From a checkpoint of a small self-supervised image encoder: num experts 32.
Rows from block 5 of a small self-supervised image encoder, named by matrix and row number. Rows with one number within an expert belong to one neuron, the router's apart. Each number is 128 + 32 x the weight over its row's rms, rounded and kept within 0 to 255. All counts start at 0.
After each expert's rows are labels from the 100 images, of 14848, where the router gives the expert most weight on average: "strongest on" is what is common among them. Only what is clearly more common there than usual is listed. The data: regions of photos with short descriptions (Visual Genome). In brackets: how many of the 100.
# router: router (model.blocks.5.mlp.router.weight, 32x128), inputs 43-85
# up: expert up (model.blocks.5.mlp.up, 32x128x128), inputs 43-85
# down: expert down (model.blocks.5.mlp.down, 32x128x128, transposed), outputs 43-85

# expert 5
router.5 [102 118 106 172  52 139 193  88 153 138 188  86 137 197 128 163  47 183 142 155  71 160 184 107  90 154 133 153 110 126  86  94  58 125 132  98 134  83 156 161 119 135 118]
up.0 [ 98 110 160 140 133 112 135 125 125 107 144  98 123 213 183 171  83 118  88  80 143 135 138  97 121 119 109 202 124 103 126 117 149 136 122 170 149 104 127  79 111 142 170]
down.0 [101 122 103 175 162 149 153 130  89 121 135  72 115 128 133 159 126 210 145 135  55 121 129 114 101 138 102 141 123 197 130 166  63 138 134 174 136 115 155 133 164 105  56]
up.1 [152 145 128 125 129 171 153 106 152 165 161 105 187  34 136 109 189 126 180 151 128 154 122 142 121 153 148 177 149 200  89 101  80 139 133 165 124 166 134 136 150  81 156]
down.1 [126 130 157 114 151 107 110 118 131 157 108 160 112 106 142 135 112 152  83 131 110 124 159  95 178 118 144 138 119 120 120 122 170  51 159  83 114 125  98 126 133 114 134]
up.2 [148 128 131 133 115 144 164 114 164 177 182 123 180  62  94 106 138 147 144 151 119 163 157 141 119 147 149  68 178 153  87  94 108  92 125 121 113 109 156 144 123 114 107]
down.2 [162 137 114  96 125 149  98 136 118 159 101 147 119  95  94 126 117 130  72 126 148 113 151 112 132 118 152 100 161 105 118 117 157  84 185  60  82 132  99 132 120 140 171]
up.3 [121 122 121  99 110 100 134 157 104  85 115 184 148  70 117  98 105 131 128 142 122 113 124  80 149  62 126 168  79  99 170 189 105 160  75  96  98 156 101 169 129 117  95]
down.3 [108 148 130 158  84 125 166 125 190  97 107 113 185 147 161 125 116 129 180  89 158 114  75 139 128 118 110 110 104 105 153 108 159 193 105 103 172 114 113 127 141 125 105]
up.4 [ 91 129 139 148 120 105  72 112  98  65  99 165 118 168 168 133  59 122  79 126 110 107 129 182 127 112 107 202 125 133 135 114 155 140 147 107 101 129 146  58 138 103 159]
down.4 [145 153 182 130 170 103 132 121 145 107 118 164 131 177 139 104 111  92  85 131 187 161 121 169 112 114 114 154 151  72 139 145 206 104 101 173 151 129  79  85  92 132 207]
up.5 [123 135 127 145  74 170 183  81 177 178 179  87 124 114  97 125 147 148 185 176 117 171 138 115 113 164 151  80 134 172  46  97  80 110 140 134 101  87 147 150 163 110 102]
down.5 [174 110 139  83 161 172  88 117 118 168  90 151 122  81  88  71 146 123  67 150 124 108 158 129 156 125 130  97 175 122 111 114 172  57 178 104 107 145 129 134 100 120 144]
up.6 [117 138  99 124  86 113 123 154 148  75 146 193 188  71 124  95 112 131 137 146 145 111 104 104 128 124 114 112 104 135 197 142 102 233  57  78 135 120 136 162 103 149  74]
down.6 [152 174 157 112  96 110 175  88 198 153 111  78 175  92 130 105 142 127 165 138 125 171  90 127  92 159 160 100 100 102 115  65 148 151 133  88 146 158  83  96 158 110 153]
up.7 [119 118 142 144 160 115 157 171  86  59  97 154  66 176 164 146  97 126  95 124  69 100 156 151 143 142  89 189 151 140 170 128 151  90 125 159  97 128 123  79  92 130 141]
down.7 [143 152 174 140 135  95 124 124 124 126 107 173 111 166 145 172  94  94 118 134 199 154 137 142 104 128 119 160 151  43 173 146 192  91 104 133 151 122  43  58  76 137 156]
up.8 [ 94 136 104 114 200  28  80 142  99 103 118 145 119  64 103 102 116 128 135 147 117 119 132  92 132 112 121 142  93 118 188 160 140 196 112 108 133 124 133 151 131 108  65]
down.8 [122 148 126 130  92  77 153 129 149 143 136  66 132 163 156 161 171  97 155  67 173 151 108  87 113 114 128 123 118  83 132 136 140 160 123 123 161 120 124  77 161 114 137]
up.9 [101 168  81 137 129  59 181 129 160  90 109 173 122  93 107  91 112 141 125 157 107 101 123 142 142 116 113 143 104 128 128 146 110 199 113 115 175  82 153 167  72 116  76]
down.9 [108 147 138 164  90  91 152 122 135 121 101  81 102 166 154 127 158 101 144 106 167 155 127 124  97 157 134 101 142  77 134 107 102 166 127 121 131 121 155 104 128 158 124]
strongest on: text has "black" (26)

# expert 8
router.8 [102 105 108 127 168 147 142 134 188 101 106 145 128 155 102  93 110 170  90  97 156 125 114 120 173 125 164 134 164  84 146 104 148 148  57 136 177  55  70 109  89 125 102]
up.0 [ 81 154  67 134 117 102 152 115 159  91  96 154 164 114  62 162 133 173 136 167 131 162 136  87 132 183 169  98 145 130 146 101  91 142  89 100 121  60 121 112 111 137  68]
down.0 [141 148 178 171 115 122 114 140 139  95 123 193  58 176 140 113 114 154 139 101 188 121  79 163 158 127 176  96 127  63  80 141 126 168  93 161 125 146 138 167 146  94 115]
up.1 [132 149 116 113 131  78 126 164  77 110 127 130  88 130 139 138 101 154  96 171  63 127 214 183 115 154 125 151 103 152 145 137 129  47 170 123 120 147 135  73 131 103 182]
down.1 [134 121 109  84 156 130 119 174  91 108 143 101 133 115 102 113 158 141  96 137 117 106 121 168 121 130  98 118 154 158 205 186 128  62 108  96 162  57 120 152  69 154 159]
up.2 [120 156  96 143 122 101 130 103 148 132 184  88 166 110 102 165 159 137 208 152 120 169 151  54  90 153 156 149  56 139 166  86  88 170 129 158 110 139 115 134 144 131 112]
down.2 [123 148  98 135 104 180 143 118 120 123 124  91 216  83 101 151 146 164 187 144  41 140 112 136  98 181 108  80  99 160 162 107 113 149 154  76 128 108 128 136 112 142 106]
up.3 [119 172  91 157 108 128 163  82 151 135 190 105 175 109  68 161 114 153 185 169 110 181 133  98  80 159 162 114  44 117 123  81  64 170 142 157 122 152 117 141 159 103 115]
down.3 [106 145 100 111  95 125 145 119 113 113 145  99 203  92 112 159 175 163 188 122  54 162 130 121 103 167 101  98 102 184 168 124 121 137 126  67 161 115 114 114 134 129 122]
up.4 [115 132 124 109 115  67 149 165  61  87 120 133  70  89 177 186 147 138 139 151  88 121 160 156 145  94 104 173  81 154 123 124 118  75 110  89 130 138 152  87 169 122 187]
down.4 [139 124 121 101 173 135 117 151 104 117  70 148 178  97  82 185 114 122  98 157 143  79  92 172 116 134  68 166 156 162 226 150 137  98 114 122 153 114 116 112  56 144 136]
up.5 [ 64 130 123 134 121  95 115 133 123  93  98 151 122  85 200 189 126 147 183 148 102 155 118 148  96 152 101 156  95 126 135 129 123 182  80  69 111 137 174 107 139 120  80]
down.5 [150 142 141 140  87 125 102 163 131 133  90 140 177 171 127 236 108  99 129 139 136  98  72 177 137 147 116 121 141 151 160 127 137 126 149 111 147 145  98  48  77 154 143]
up.6 [ 97 126  53 137 137 100 133 106 163 144 102 128 161  93  78 131 129 152 153 125 113 175 153 116 146 153 178 150 123 103 146  70 149 146  82  82 160 105  54 120 113 120  51]
down.6 [141 158 135 139 114 101 135 117 169 120 149 159  31 176 132  64 150  97 131  90 179 140 100 142 161 118 193 137 134  77  71 132 116 175  93 161  94 150 133 135 164  95 134]
up.7 [102 146  82 155 162 130 108 140 138 123 132 109 174 126  68 125 157 185 133 129 125 149 156  59 107 183 155  83 144 144 161 112 109 126  87 105 160  46  64 149 109 136  88]
down.7 [129 130 167 189 120 148 113 107 144 103 118 197  57 156 137 125  99 121 161  93 171 139 111 136 155 107 160 104 118  87  77 104 159 153 109 161 117 133 153 153 176 116 120]
up.8 [102 136 119 101 171  83  61 124  96 153  94 134 115  97  60  92 106 184 100 114 115 152 234  69  91 116 188 122 109  64 126 134 122  78 144 116 117 119 137 169 142 126 150]
down.8 [148  99 147 125 155 131 146 143 100  97 103 181  78 109 136 114 139 103 150 114 154 139 151 121 127  60 107 141 143 128 150 158 204  56 121  99 132  90 131 161 148 140 114]
up.9 [150 123 128 113  93  69 179 149 118 103 136 157  92 133 159 155  79 142 100 167  49  96 156 228 132 134 124 145 145 148 108 136 112  72 111 129 145 150  96  45 116 133 149]
down.9 [134 116 157 132 153 109 117 119  97 113  73 151 180  99 141 177 129 154 156 196  93 151  87 162  76 150 103 151 129 182 191 131 162  95 139  88 172 139 118 116  74 142 122]
strongest on: text has "sky" (28); text has "blue" (27); text has "plane" (26)

# expert 9
router.9 [106 118  97 109 115  58  85 166 113  73 172 161 128 103 151  75  96 163  79  63 113 107 185  86 113 118 142 133 123 134 176 174 143 118 109  90 155 103 141 167 140 116  98]
up.0 [156 119  91 167  80 142 120 125 185 121 195 152  96 135 123  83 122 129 136  88 132 133  95 113 144  62 132  91 170 200 137 135 128 190  96 140 113 100 142 149 126 130 130]
down.0 [ 88 159 104 179 111 113 104 108 104 111 143 137  97 145 127 142 147 216 127  48 130 132 110 145 157 108 117  87 150 120 105 138 104 142 111 147 114 193 158 154 209 106  74]
up.1 [150 127 149 183  81  95 133 140  91 122  96 134 121 107 109  80 125 117 108 200  81  95 153  93 151 142 143 140 132 114  99  80  92 126 190 110  73 156 174 154 131 167 147]
down.1 [ 93 161  59 148 140 176  97 126 173 131  90 137 135  97 143 131 131 104  93 105 115 139 130 130 119 119 141 131 149 122  59 101 143 120 166 101  94 171 117 134 122 105 159]
up.2 [120 129  74 186 101 146 144 129 136 107 184 108 137  92 135  72 119 146 142 206 106 135 133 139 111 175 140 154 156 191 147 110  59 167 116 142 100  47 176 171 103 158 103]
down.2 [122 100 101 153 102 137 119 118 152 135 165 144 137 160 116 133 155 120 154  38 138 143 129  98 128 116 128 144 149 122  79 114  99 160 124 131 123 203  90  82 194  97 172]
up.3 [142 151  96 149  98 128 173 120 136 122 213  83 129 127 128  44 111 140 166 177 123 107 151  96 111 164 151 120 132 172 124  90  20 164 107 132 121  28 172 155 120 178 120]
down.3 [116 118  97 144 140 129 145 104 173 140 147 136 159 115 125 158 127 105 168  82 102 158 151 115 130 119 111 136  96 147  94  96 125 182 111 122 109 180  78  83 195  78 173]
up.4 [159 110 115 162 116 137 108 131 142  82 107 123  91 145  81  59 120 173  92 134 186 105 102 129 148 117 196  85 163 111 129 111 138 145 104 141 112  85 101 163 137 116 147]
down.4 [110 135 122 142 107 114  95 123 132 106 108 214  61 158 123 116 108 146 115  98 154 118 139 157 144 101 110  76 138 103  96 119 151 112 127 152 102 189 165 159 196  92  96]
up.5 [142 105  93 158 134 211 124 113 149 114 127 137 106 136 170 134 121 131 105 147 117 135  40 147 134 112 129 156 169 238 132 136 142 156 115 173  91 140 153 139 108  70 102]
down.5 [ 96 162  87 171  85 152  93 140 100 166 151 133 107 162 114 166 136 200 115  75 109 114 136 116 140 138 145  65 159 117  91 134  97 133 162 111 116 164 170 130 184 105  92]
up.6 [149 125 142 195  73 155 115 120 147  83  80 130 117 149  97 106 141 164 114  74 168 138 109 147 136 140 200  67 144  94  92  96 151 152 104  87 127  80 116 151 136  92 193]
down.6 [110 134 124 138 119 135  89 117 160 104 123 184  87 138 139 145 112 123 119  95 158 147  91 169 139 115 127  97 141  60 118 131 141 169 125 199 125 162 165 136 169  96  68]
up.7 [189 119 183 111 110 131 130 145 111 136 165 115 116 124 151  89 160 110 124 129 139 136 129 132 127 124 145 179 105 182 139 141 148  99  34 225 155  98  95  87 134 124 178]
down.7 [115 207 129  98 182 154 124  82 176 177 108 104 103 141 186 144 157 113 111 103 192 147 108 111 100 130 176 130 144 105  93 103 123 194 138 171 109 121 142 119  95 104 172]
up.8 [143 118  92 151 134 187 106 115 172 131 188 146 110 106 143 111 139 118 106 111 118 140  57 114 133  67 118 134 187 208 146 137 119 178 112 168 104 130 149 136 135  92 110]
down.8 [ 76 151 102 189  89 165 113 128 125 142 140 159 104 168 120 167 123 230 132  70 104 121 120 146 138 147 105  78 152 145  96 125 110 111 141 116  99 164 147 114 176 116  92]
up.9 [133 124 109 146  93 144 134 160 149 109 224 176 110 150 112 106  69 167  65  83 130 115 121  75 110  96 114 141 157 172 183 149 109 138 102 155 154  87 123 148  99 168  86]
down.9 [103 112 150 149 114 122 122 143 103  74 187 141 135 147 106 127 120 186 116  74 141 111 172 122 130 106  77 136 110 136 148 149 106  95 113 118 150 155 126 116 191 136 126]
strongest on: text has "grass" (37); text has "green" (29)

# expert 20
router.20 [191  93 199  85 153 146 130 140 118 172 107 152 128  79 162 130 154  99  98 108 144  86  75  77 196  83  88 139 169 147 125 158 145 123  93 151 145 163 141 189  98 154 134]
up.0 [155 125 178 148 136 167 121 108 136 141  73 158 139 118 120 167 142 157  99  60  66 142 153  99 147 119 136 162 186 163 153 108 157  78  89 142 147 138  52 112 113 124 128]
down.0 [117 149 109 184 120 173 134  95 124 140 113 105  84 124 119 136 107 192 114  96 165 115 166 163 126 143 143  97 130 140  49 101  66 102 115 129  82 163 157 123 194  92 157]
up.1 [ 91 141 122 122  66 118 151 113 152  66 163  95 124 119 145 106 144 101 161 119 186 139  97 113 134 112 104 163 123 116 132 109 114 220  95 202  94 151 110 100 145 106 154]
down.1 [163  99 141  80 137 111  93 172  84 142 157 134 124 152 152 139 142 143 128 145  92 108 119 131 126 141 129 100 139 199 178 183 130  93 107  88 164  66  77 191  75 169 135]
up.2 [164 126 117 171  54 106 105 140 102 133 128 144 114 153 101 178 100 157  94 141  58 120 141 124 121 165 180  66 135 142 173 117 127  87 131  98 131 146  78 170 100 132 169]
down.2 [117 140 124 101 123  70 105 164 120 114 110 160 131 135 115 117 117 106 129 139 114  99 150 137 111  76 116 134 123 136 141 135 174 123 113  73 160  90 113 180  99 181 121]
up.3 [ 75 134 131 105 124  66  82  98 143 113 101 157 143 106 155 158 149 129 143  66 104 159 128 135 128  97 103 188 105 103  88 128 121 149 131 157 148 195 114 135 162 101 155]
down.3 [145 148 122 109 160 143  80 157 106 123 142 125 129 173 116 118 126 166  99 154 112  98 104 158 109 190 160  68 159 161 165 119  93 148 118 126 124 124 130 180 121 138 143]
up.4 [129 144 124 151 107 125 124 103 116 122 124 106 100 182 126 180 122 129 167 134  79 169 121 157 105 146 128 116 106 165 142 111 115  91 113 112 135 115  48 123 177 100 143]
down.4 [ 83 123  84 114 151  88  89 120 146 116 101 115 156 121 117 113 130  69 119 119 156 103 116 125 128  93 117 122 127  75 137 110 128 177 185 116 135 113 190 132 149 143 100]
up.5 [183 115 191 125 165 161 172 141 168 149 100 150 121 176 164 104  37 124 113 124  76 130 105 155 167 148 125 155 163 149 151 120 153 138  51 132 162 101  46 116 100 166 114]
down.5 [114 109 109 168 112 180 161  98 126 180 119  68 105 109 101 160 166 174 133  90 133 140 152  70 143 147 150 119 119 126  47 110  67 127 154 135  70 151 190 113 169 107 144]
up.6 [186 141 166 139 174 144 158 116 148  94  94 120  97 199 139  97 113 162 133 129  99 170  93 181 133 156 170 117 180 126 117  89 138 137  50 126 134 113  81 115 141  84  92]
down.6 [123 130 111 167 101 178 169 125 137 155 125  94 124 112 103 113 136 135 129 125  98 102 137 113 150 143 125 118 108 134  37 131  93 116 169 111 119  94 123 127 119 170 184]
up.7 [155 114  69 106 100  85  92 159 103 198 158 139 132  91 105 166 168  92 188 171 175 112 134  70 112  97 145  67 130 151 159 173 129 103 189 112 118 152 158 125 114 182 156]
down.7 [133 152 131 123 107  94 137  82 171 115 132 133 143 124 169 129 120 111 136 156 136 161  70 142 123 150 114 184 106 113 144  96 166 144 107 140 111 144  60  59 111  82 104]
up.8 [134 133 156 143  99 154 181 121 125  43 106 131 126 176 149  85  86 133 129 117 120 128  75 185 151 133 127 113 141 126 131 162 125 109  53 134 142 108  83  90 125 109  87]
down.8 [111 168 102  93 117  76  95 170 146  98 126 144 160 106 118 126 132  92 125 146  67  96 111 177 143 150 128 122 142 163 138 133 141 177 133  89 129 115  72 168 104 132 140]
up.9 [169 102 124 107 117 123 128 153  94 177 105 173 131 124 103 135 135 116 127 149 118 116 126  77 156  96  96  96 164 183 173 161 181  60 132  82 164 121  87 143  87 183 119]
down.9 [150 168 157 153  99 164 170  95 191 149 113 102  99 126 133 138 132  98 147 119 156 172 131 134 147 145 137 144 149 129  83  95 131 111 133 149  90 182 119  52 151 106 158]
strongest on: text has "sky" (54); text has "blue" (33); text has "white" (32); text has "clouds" (26)

# expert 18
router.18 [ 77 177 102  94 146 129  75 110 137 125 121 126 137 143 156 149 119 161 112 112 153 140  88 162 166 126 120 182 153 113  90 141 149 137 153 159  85 191 139  78 147  90 191]
up.0 [136  91 117 123  72  83 130 162  84 186 105  75  90 134 173 139 170  97 211  94  98 118 158 107 163  64 146 127 109 172 136 161 146  84 131  56 176  95 117 103 151 143 107]
down.0 [119 180 114 123 175 157 122 122 175 156  78 181  97  76 103 149 162 163  97 148  90 123 126 105 131 133  93 118 142 138 122 144 180  89 160  77 120 133 106 134  79 125 102]
up.1 [148  46 131 123 165 159 122 155 112 158 122  87 164 124 116 101  68 136 147 138 182  28  99 107 155  94 152 127 131 141 129 143  90 141 147 176  98 137 197 152 103 130 146]
down.1 [201 115 173 114 112 122 107 153 101 187 122 134 119 121 118 138 109 116 139 157  78 110 172  95 129 137 122 106  98 158 178  91 156  72 116  16 126  82  50 140 128 182 130]
up.2 [133 121 105 183 108 126 163 131 170 157 174 111  94 178 150 135 114 154 161 105  58 158 202  89  89 152 140 128  87 140 109  94 123 106  98 103 156 103  73 126 148 136 153]
down.2 [115 146 198 101 161  68 103 118  88 115  79 152 156 144 185 178  73 111 122 167 147 134 141 160 124 146 125 161  96  96 120 155 126 123 152 168 116 139 111 131 116  99 115]
up.3 [103 142 143 121 124 115 173 141 147 121 187 153 153 156 131 103  75 128 130 188 107  89  92 160 137 123  72 164 112 136 144 174  97 213 108 150 159  96 118 176  68 156 105]
down.3 [110 126 104 139 106  76 137 144 103  90 118 102 131 191 173 109  60 133 115 155 161  99 102 175 125 124 109 135 107 143 127  89  56 188 143 197  92 157 199 122 148 135 136]
up.4 [161 109  85 119  53  49 133 154 164 162 121 110 107 121 142 144 151  81 224  76 142  95 102  92 204  46 158 117 124 190 139 140 138 118 103  58 108 114  92  86 148 141 116]
down.4 [148 134 129  97 182 184 123 132 169 156  97 179 118  84  89 132 117 126  85 158 103  96  98 133 136 140  74 158 150 140 133 143 176 109 138 118 125 132  90 147  52 154 125]
up.5 [125 181 125 115  96 122 126 106 148 168 123 175 116 110  78 121 104  84 117 181 137 100  91 151 207 116 145 111 181 175 115  85  99 153 136 110  47 175 125  67 138 126 100]
down.5 [125 130  82 126 140 116 185 138 189 125 123 126 127 125  95 111 132  85 131  87  91  99 153 115 167 157 134 146 162 133 123 114 132 168 123 122 129 126  81  36  78 119 174]
up.6 [131 147 121 136 196 155  87  82 121 120 124 130 149 170 127 108 140 138  74  78 209 114  99  85 130 116 131 142 168 152 152  77 134 209 130 176 113 146 156 124 147 104 105]
down.6 [139 119 107 170  92 164 156 151 137 129 138 113 163 164  80  78 148 139 149 132  96  91 137 138 143 172 149  91 130 135 121  92 100 153 155  94 129 118 139 118 136 177 163]
up.7 [124 148 155 162 110 100 181 149 114 168 148 131 134 131 128 118  87 121 152 207 170 100  97 164 123 141 130 125 107 140 171 167  50 136 118 161 170  66 134 160  90 138  96]
down.7 [ 70 171  62 137 139 158 119 141 154  84 106 153  97  99 145  89 109 131 124 142 133 111 116 154 159  95 127 128 144 142  74 153  93 159 146 157  88 148 204 143 137  91  69]
up.8 [127 124 115  85 116 122 120 132  95  58 155 164 125 139 146 167 114 139  84 126  79 138 152 104 135 132  81 157  96 141 208 151 141 155 116  96  90  85  79 145  84 115 122]
down.8 [128 129 140 126 164 173 126 131 124  82 171 150 217 141 117 114  65 129 109 116 165 104  73 145 154  97  72 172 126  98  90 139 112 176  96 196 128 176 138 124 132 128 148]
up.9 [133 137 151  98 117 124 114 134 158  93 143 101 125 195 154 123 170 135  84  92 181 148  62 139 117 136 141 121 148 121 186 150 112 153 101 143 159 124 106 103 108 151 174]
down.9 [137 142 123 120 132 173  94 126 143 135 175 117 182 159 134 115 132 120  85  78 170 164 162 136 119 151 156 103 145 110  98  90 141 131 153 144 110 159 102  95 163 121 215]
strongest on: text has "sign" (42)

# expert 16
router.16 [165 114 116 165 117  79 196 160 143 166 136 132 121 156 122 137  83 170 138 153 106  89 113 159 163 125 100 101  95  86 111 151 145  89  78 127 157 127  56 126 118 139 113]
up.0 [169 154 131  67 155 117 103 109 163 125 123 123 134 114 141  80 190  80 115  89 190 134  83 145 143 128 183  75 145 143  65 159 165  91 125 140 111  86  95 130 134 126 150]
down.0 [133 168 117 180 106 153 127 122 143 152 159  77 114 153 153 127 164 164 146 134 119 119  58 112 126 174 203 112 169 166  88  91  90 172 111 113 122 122 129  87 122 137 118]
up.1 [158 150 140 168  97 117 141 103 186 146 109 109  40 107 140 160 117 135 103 122 108 140 127 106 129 197 120 167 155 131 157  64 120 128  82 116 108 220 124  63 151 128  86]
down.1 [176  94 189 103  76 157 109 128 119 152 157 113  95 146 142  99  69 109 102 171 171 125 106 115 119 139 131 124 141 109 180 101 102 108 110  97 104  74 150 103 131 148 113]
up.2 [182 161 142 119 126  74 165 148 133 163 171 135  61 164  85 128  79 175 115  97  85 115 138  98 141 111 133  87  51 102  62 145 103  87  69 150 145 150 110 167 118 117 160]
down.2 [ 87 160 105 105  28 116  87 133 132 114 164 112 186 127  52 126 153 142 129 106 162 136  90  98 118 129 100  83 151  67 174 158 126 165  89  93 133 173 124  92 133 184 114]
up.3 [134 107 108 154 155 181 146  93 192 130 161 169  70 110 147 131 129 132 107 154 129 143 141  77  83 161 133 192 106 138 144  79 146 151  73  91 126 153 105 137 124 108  80]
down.3 [141  61 159 151  57 104 141 135  98 110  89 144 147 121 171 162  88 141 175 157 115 105  92 174 106 128 101 115 145 161 169 111  96 143 119 119 137  74 171 118 136 171  90]
up.4 [ 58 107 120 123 121 117 132 144 143 109 150 177 151 189 151 171  85 104 123 118 106 135 108 136 129  78  64 143  97 100 147 178 163 142 120 145 147  82 154 132 102 151  82]
down.4 [ 97 179 106  69 172  82 105 113 137  97 105 124 132  62 134 135 134 138  68 116 121 131 138 121 153  99 108 166 136  38  83 151 129 147 173 165  69 164 111 120 124  71 121]
up.5 [185 122  94  76 182 120 111 119 159 145 151 205 167 111 106 107 145 112 120 116 167 143 127 132  97  99 205  67  93 175 109 122 107 128 138  70 129  84 123 170 109 134 226]
down.5 [ 69 136 103 164 109 144 123 125 143  70 177 132 161 129 130 135 114 175 172  67 109 168  99 131 126 123  86 125 106 128  94 151 123 172  77 152 134 177 103 105 178 112 113]
up.6 [139  93 141 104 175 155 105 129 109 104 134  74 144 139 160  68 105 133 133  72 143 156 159  82 141 150 145 156 145  62 103 127 142 175 103 191  95 189 151 145 148  75 122]
down.6 [136  95  94 167 106 127 103 133 109 150  97 155 147 121 102  93 115 121 117 161 116  95 126 199 130 192 122 120 176 181 155  66 130 125 151 113 128 111 152 117  98 164 115]
up.7 [120 120 101 126  98 119 147 154 180 167 198 147  90 139  92 104  52 118  94 128  85  98 178 111 161 110 134 113 119 115 124 150 131 135  73 136  73 128 115 135  83 165 118]
down.7 [113 145 159 101 120  95  84 140  96  60 117 118 196 114 151  99 138 136 132 135 123 131  77 158  69 106 101 126 126 129 185 141 146 125 101 132 189  98 100 135 125 167 146]
up.8 [171 114 112 140 122 101 158 143 180 149 148 105  58 115 158 114  84 120 120 132 111 146 146  73 127 169 154 173 135 101 123 102 141 149  59 128 105 167  57 130 140 105 100]
down.8 [145  96 170 149  84 114 104 113 107 149  94 140 144 124 122 129  92 123 151 185 117 126  63 157  81 147 110  99 163 177 172  85 104 104 139  74 132 116 150 120 145 173 103]
up.9 [ 77 143 128 124  99  51 131 133 129 133 176  83 113 134 128 112 152 128 107  86 106 140 123  85 141  91 134 128  78  43  98 136 125 144 103 200 134 204 121 181 156  78 105]
down.9 [120 159 151 126 105 112 113 144 130 124  76 129 128 101 125 147 150  93 118 152 131 104 122 157 132 129 108 140 190 160 147 116 179  69 148  78 129 105 106  73  98 182  86]
strongest on: text has "white" (28)

# expert 29
router.29 [158 110 136  77 111 157 118 146  71 100  96 117 191 104  97 109 127 125 139 106  85  88 109 109 168 102 126  71 143 159  96 180 170 110 144  86 122  95 152 146 115 161 206]
up.0 [139 105 196 105 156 136 144 131 151 141  94 161 122 176 176 143  80 114 112 131 106 138 100 165 163 103 135 190 133  99 140 151 138  96  75 139 171 141  93  90 131 155 131]
down.0 [101 146  98  99  84 182 125  94 164 188 104  90 121 128 100 141 173 133 124  74 178 167 155  95 131 138 178 105 156  86  90  84 145 108 157  94  90 150 140  58 180 105 123]
up.1 [185 143 112 172  93 148 131 106 105 141 174  54 100 104 111  87 116 127 169 142  95 126 168  89 101 181 183 125  85 145 105  53  32 135 131 152 122 144 132 197 142 135 116]
down.1 [156 131 119 179  73 132 122 136 166 184 172 131 104 157 112 168 166 135 100  60  99 136 140  51 154  88 150 115 182 148  89 129 101 119 120 104 126 143  88 125 127 117 149]
up.2 [159 116 143 103 134 186  77 124 100 162 103  86 104 137 118 172 170 119 186 101  59  93  87 114 176  70 147 117 108 165  70 154 143 129 151  58  70 131  80 129 156 134 201]
down.2 [122  86 170 178 134 130 135 111 100 151  82 132 138 153 166 153  71  98 137 173 173 112  90 177 134 139 120 134 131 124 142  95 106 155 129 116 105 176 169  92 147 136  60]
up.3 [142 127 195 127 144 160 112 118 112  99  92  59 155 162 145 162 108 132 126 121  94 132  94 144 137 102 107 160 122 174  93 106 143 134 115  86 132 157  34 151 130 118 186]
down.3 [142  63 147 148 146 139 174 114 112 141 117  81 151 116 187 119  55 108 149 212 163  93  85 158 165 147 153 135 138 158 152 114 103 124 125 172 126 113 153 107 131 125  72]
up.4 [153 125 199 117 166 105 108 113  88 127 166  61 175 147 170 105  80 133 148 191 131 110  93 125 156 120 123 141  93 141 129 133 101 160  68  84 162 159  90 197 137 114 155]
down.4 [144  91 157 156 155 182 185  81 123 154  90 114 163 128 151 111  94 105 149 166 145 127  99 141 117 104 153 134 132 200 103  96 146 144 156 114 153 106 189 127 148 113 122]
up.5 [ 83 157 117 197  91  94 175 107 154 121 104 157 158 121  97 147  58 134 138 198 176 114  79 163 176 112 111 167 100 126 168 133 113 202 135 148 133 131 112 116  99 136 107]
down.5 [155 100 140 137 133 170 108 129 154 109 145 139 111 130 152 111 147 107 110 157 142 120 109  84 144 100 100 150 106 200 136 136 152 111 132 171 135  93 157 169  90 151 153]
up.6 [170 127 109 196 109 161 112 100 125 132 154  65 108 121  93 105 151 141 182 118  91 143 173  84  76 174 201 120 102 161  88  37  65 146 137 157 117 136 136 201 151 127 122]
down.6 [162 127 131 146  94 134 110 121 181 183 175 107 101 145 126 129 187 101 100  44 139 138 123  58 148  85 156 133 151 113  92 152 122 144 107 167 136 139 110 131 133 102 146]
up.7 [157 124 164  91 161 128  99 138  98 125 167 103 150 154 137  75 123 114 109 133  95 120 138 110 149 116 117 171 131 148 102 161 115 139  72  62 179 123 113 186 135 123 152]
down.7 [145  79 176 109 151 138 155  98 115 166 124  82 186 136 182 104  74  77 135 212 118 112  84 170 113 123 154 142  97 151 123 107 121 134 147 107 168 112 123 123 186 109 139]
up.8 [162 137 139  61 104 191 105  92  86  73 110 105 121 154  97 112 204 103 135  98 137 143  81 125 122  96 172  98 109 197 120 130 146 139 127  97  96 100 126 161 162 121 219]
down.8 [105 140 166 139 207 121 133  77 106 111 141 103 113 135 150 132  80 161 105 197 151 144 113 121 126 127 114 172 108  72 165 100  91 147 124 174  88 168 152 146 137  78  47]
up.9 [163 124 123 133 131 131 132 128 128 132 116 103  92 114 130 155 114 158 108  61  53  86 159 122 168 143  99 125 165 133  57  84 134 163  83  70 124  92  79  90 107 144 131]
down.9 [158  78 162 145 101 136 148 182 105 163 106 130 179 138 219 184  68 101 185 202 142  70 111 167 138 141 150 133 101 152 189 121 120 101 130  97 142 113 114  90  81 176 109]
strongest on: text has "white" (35)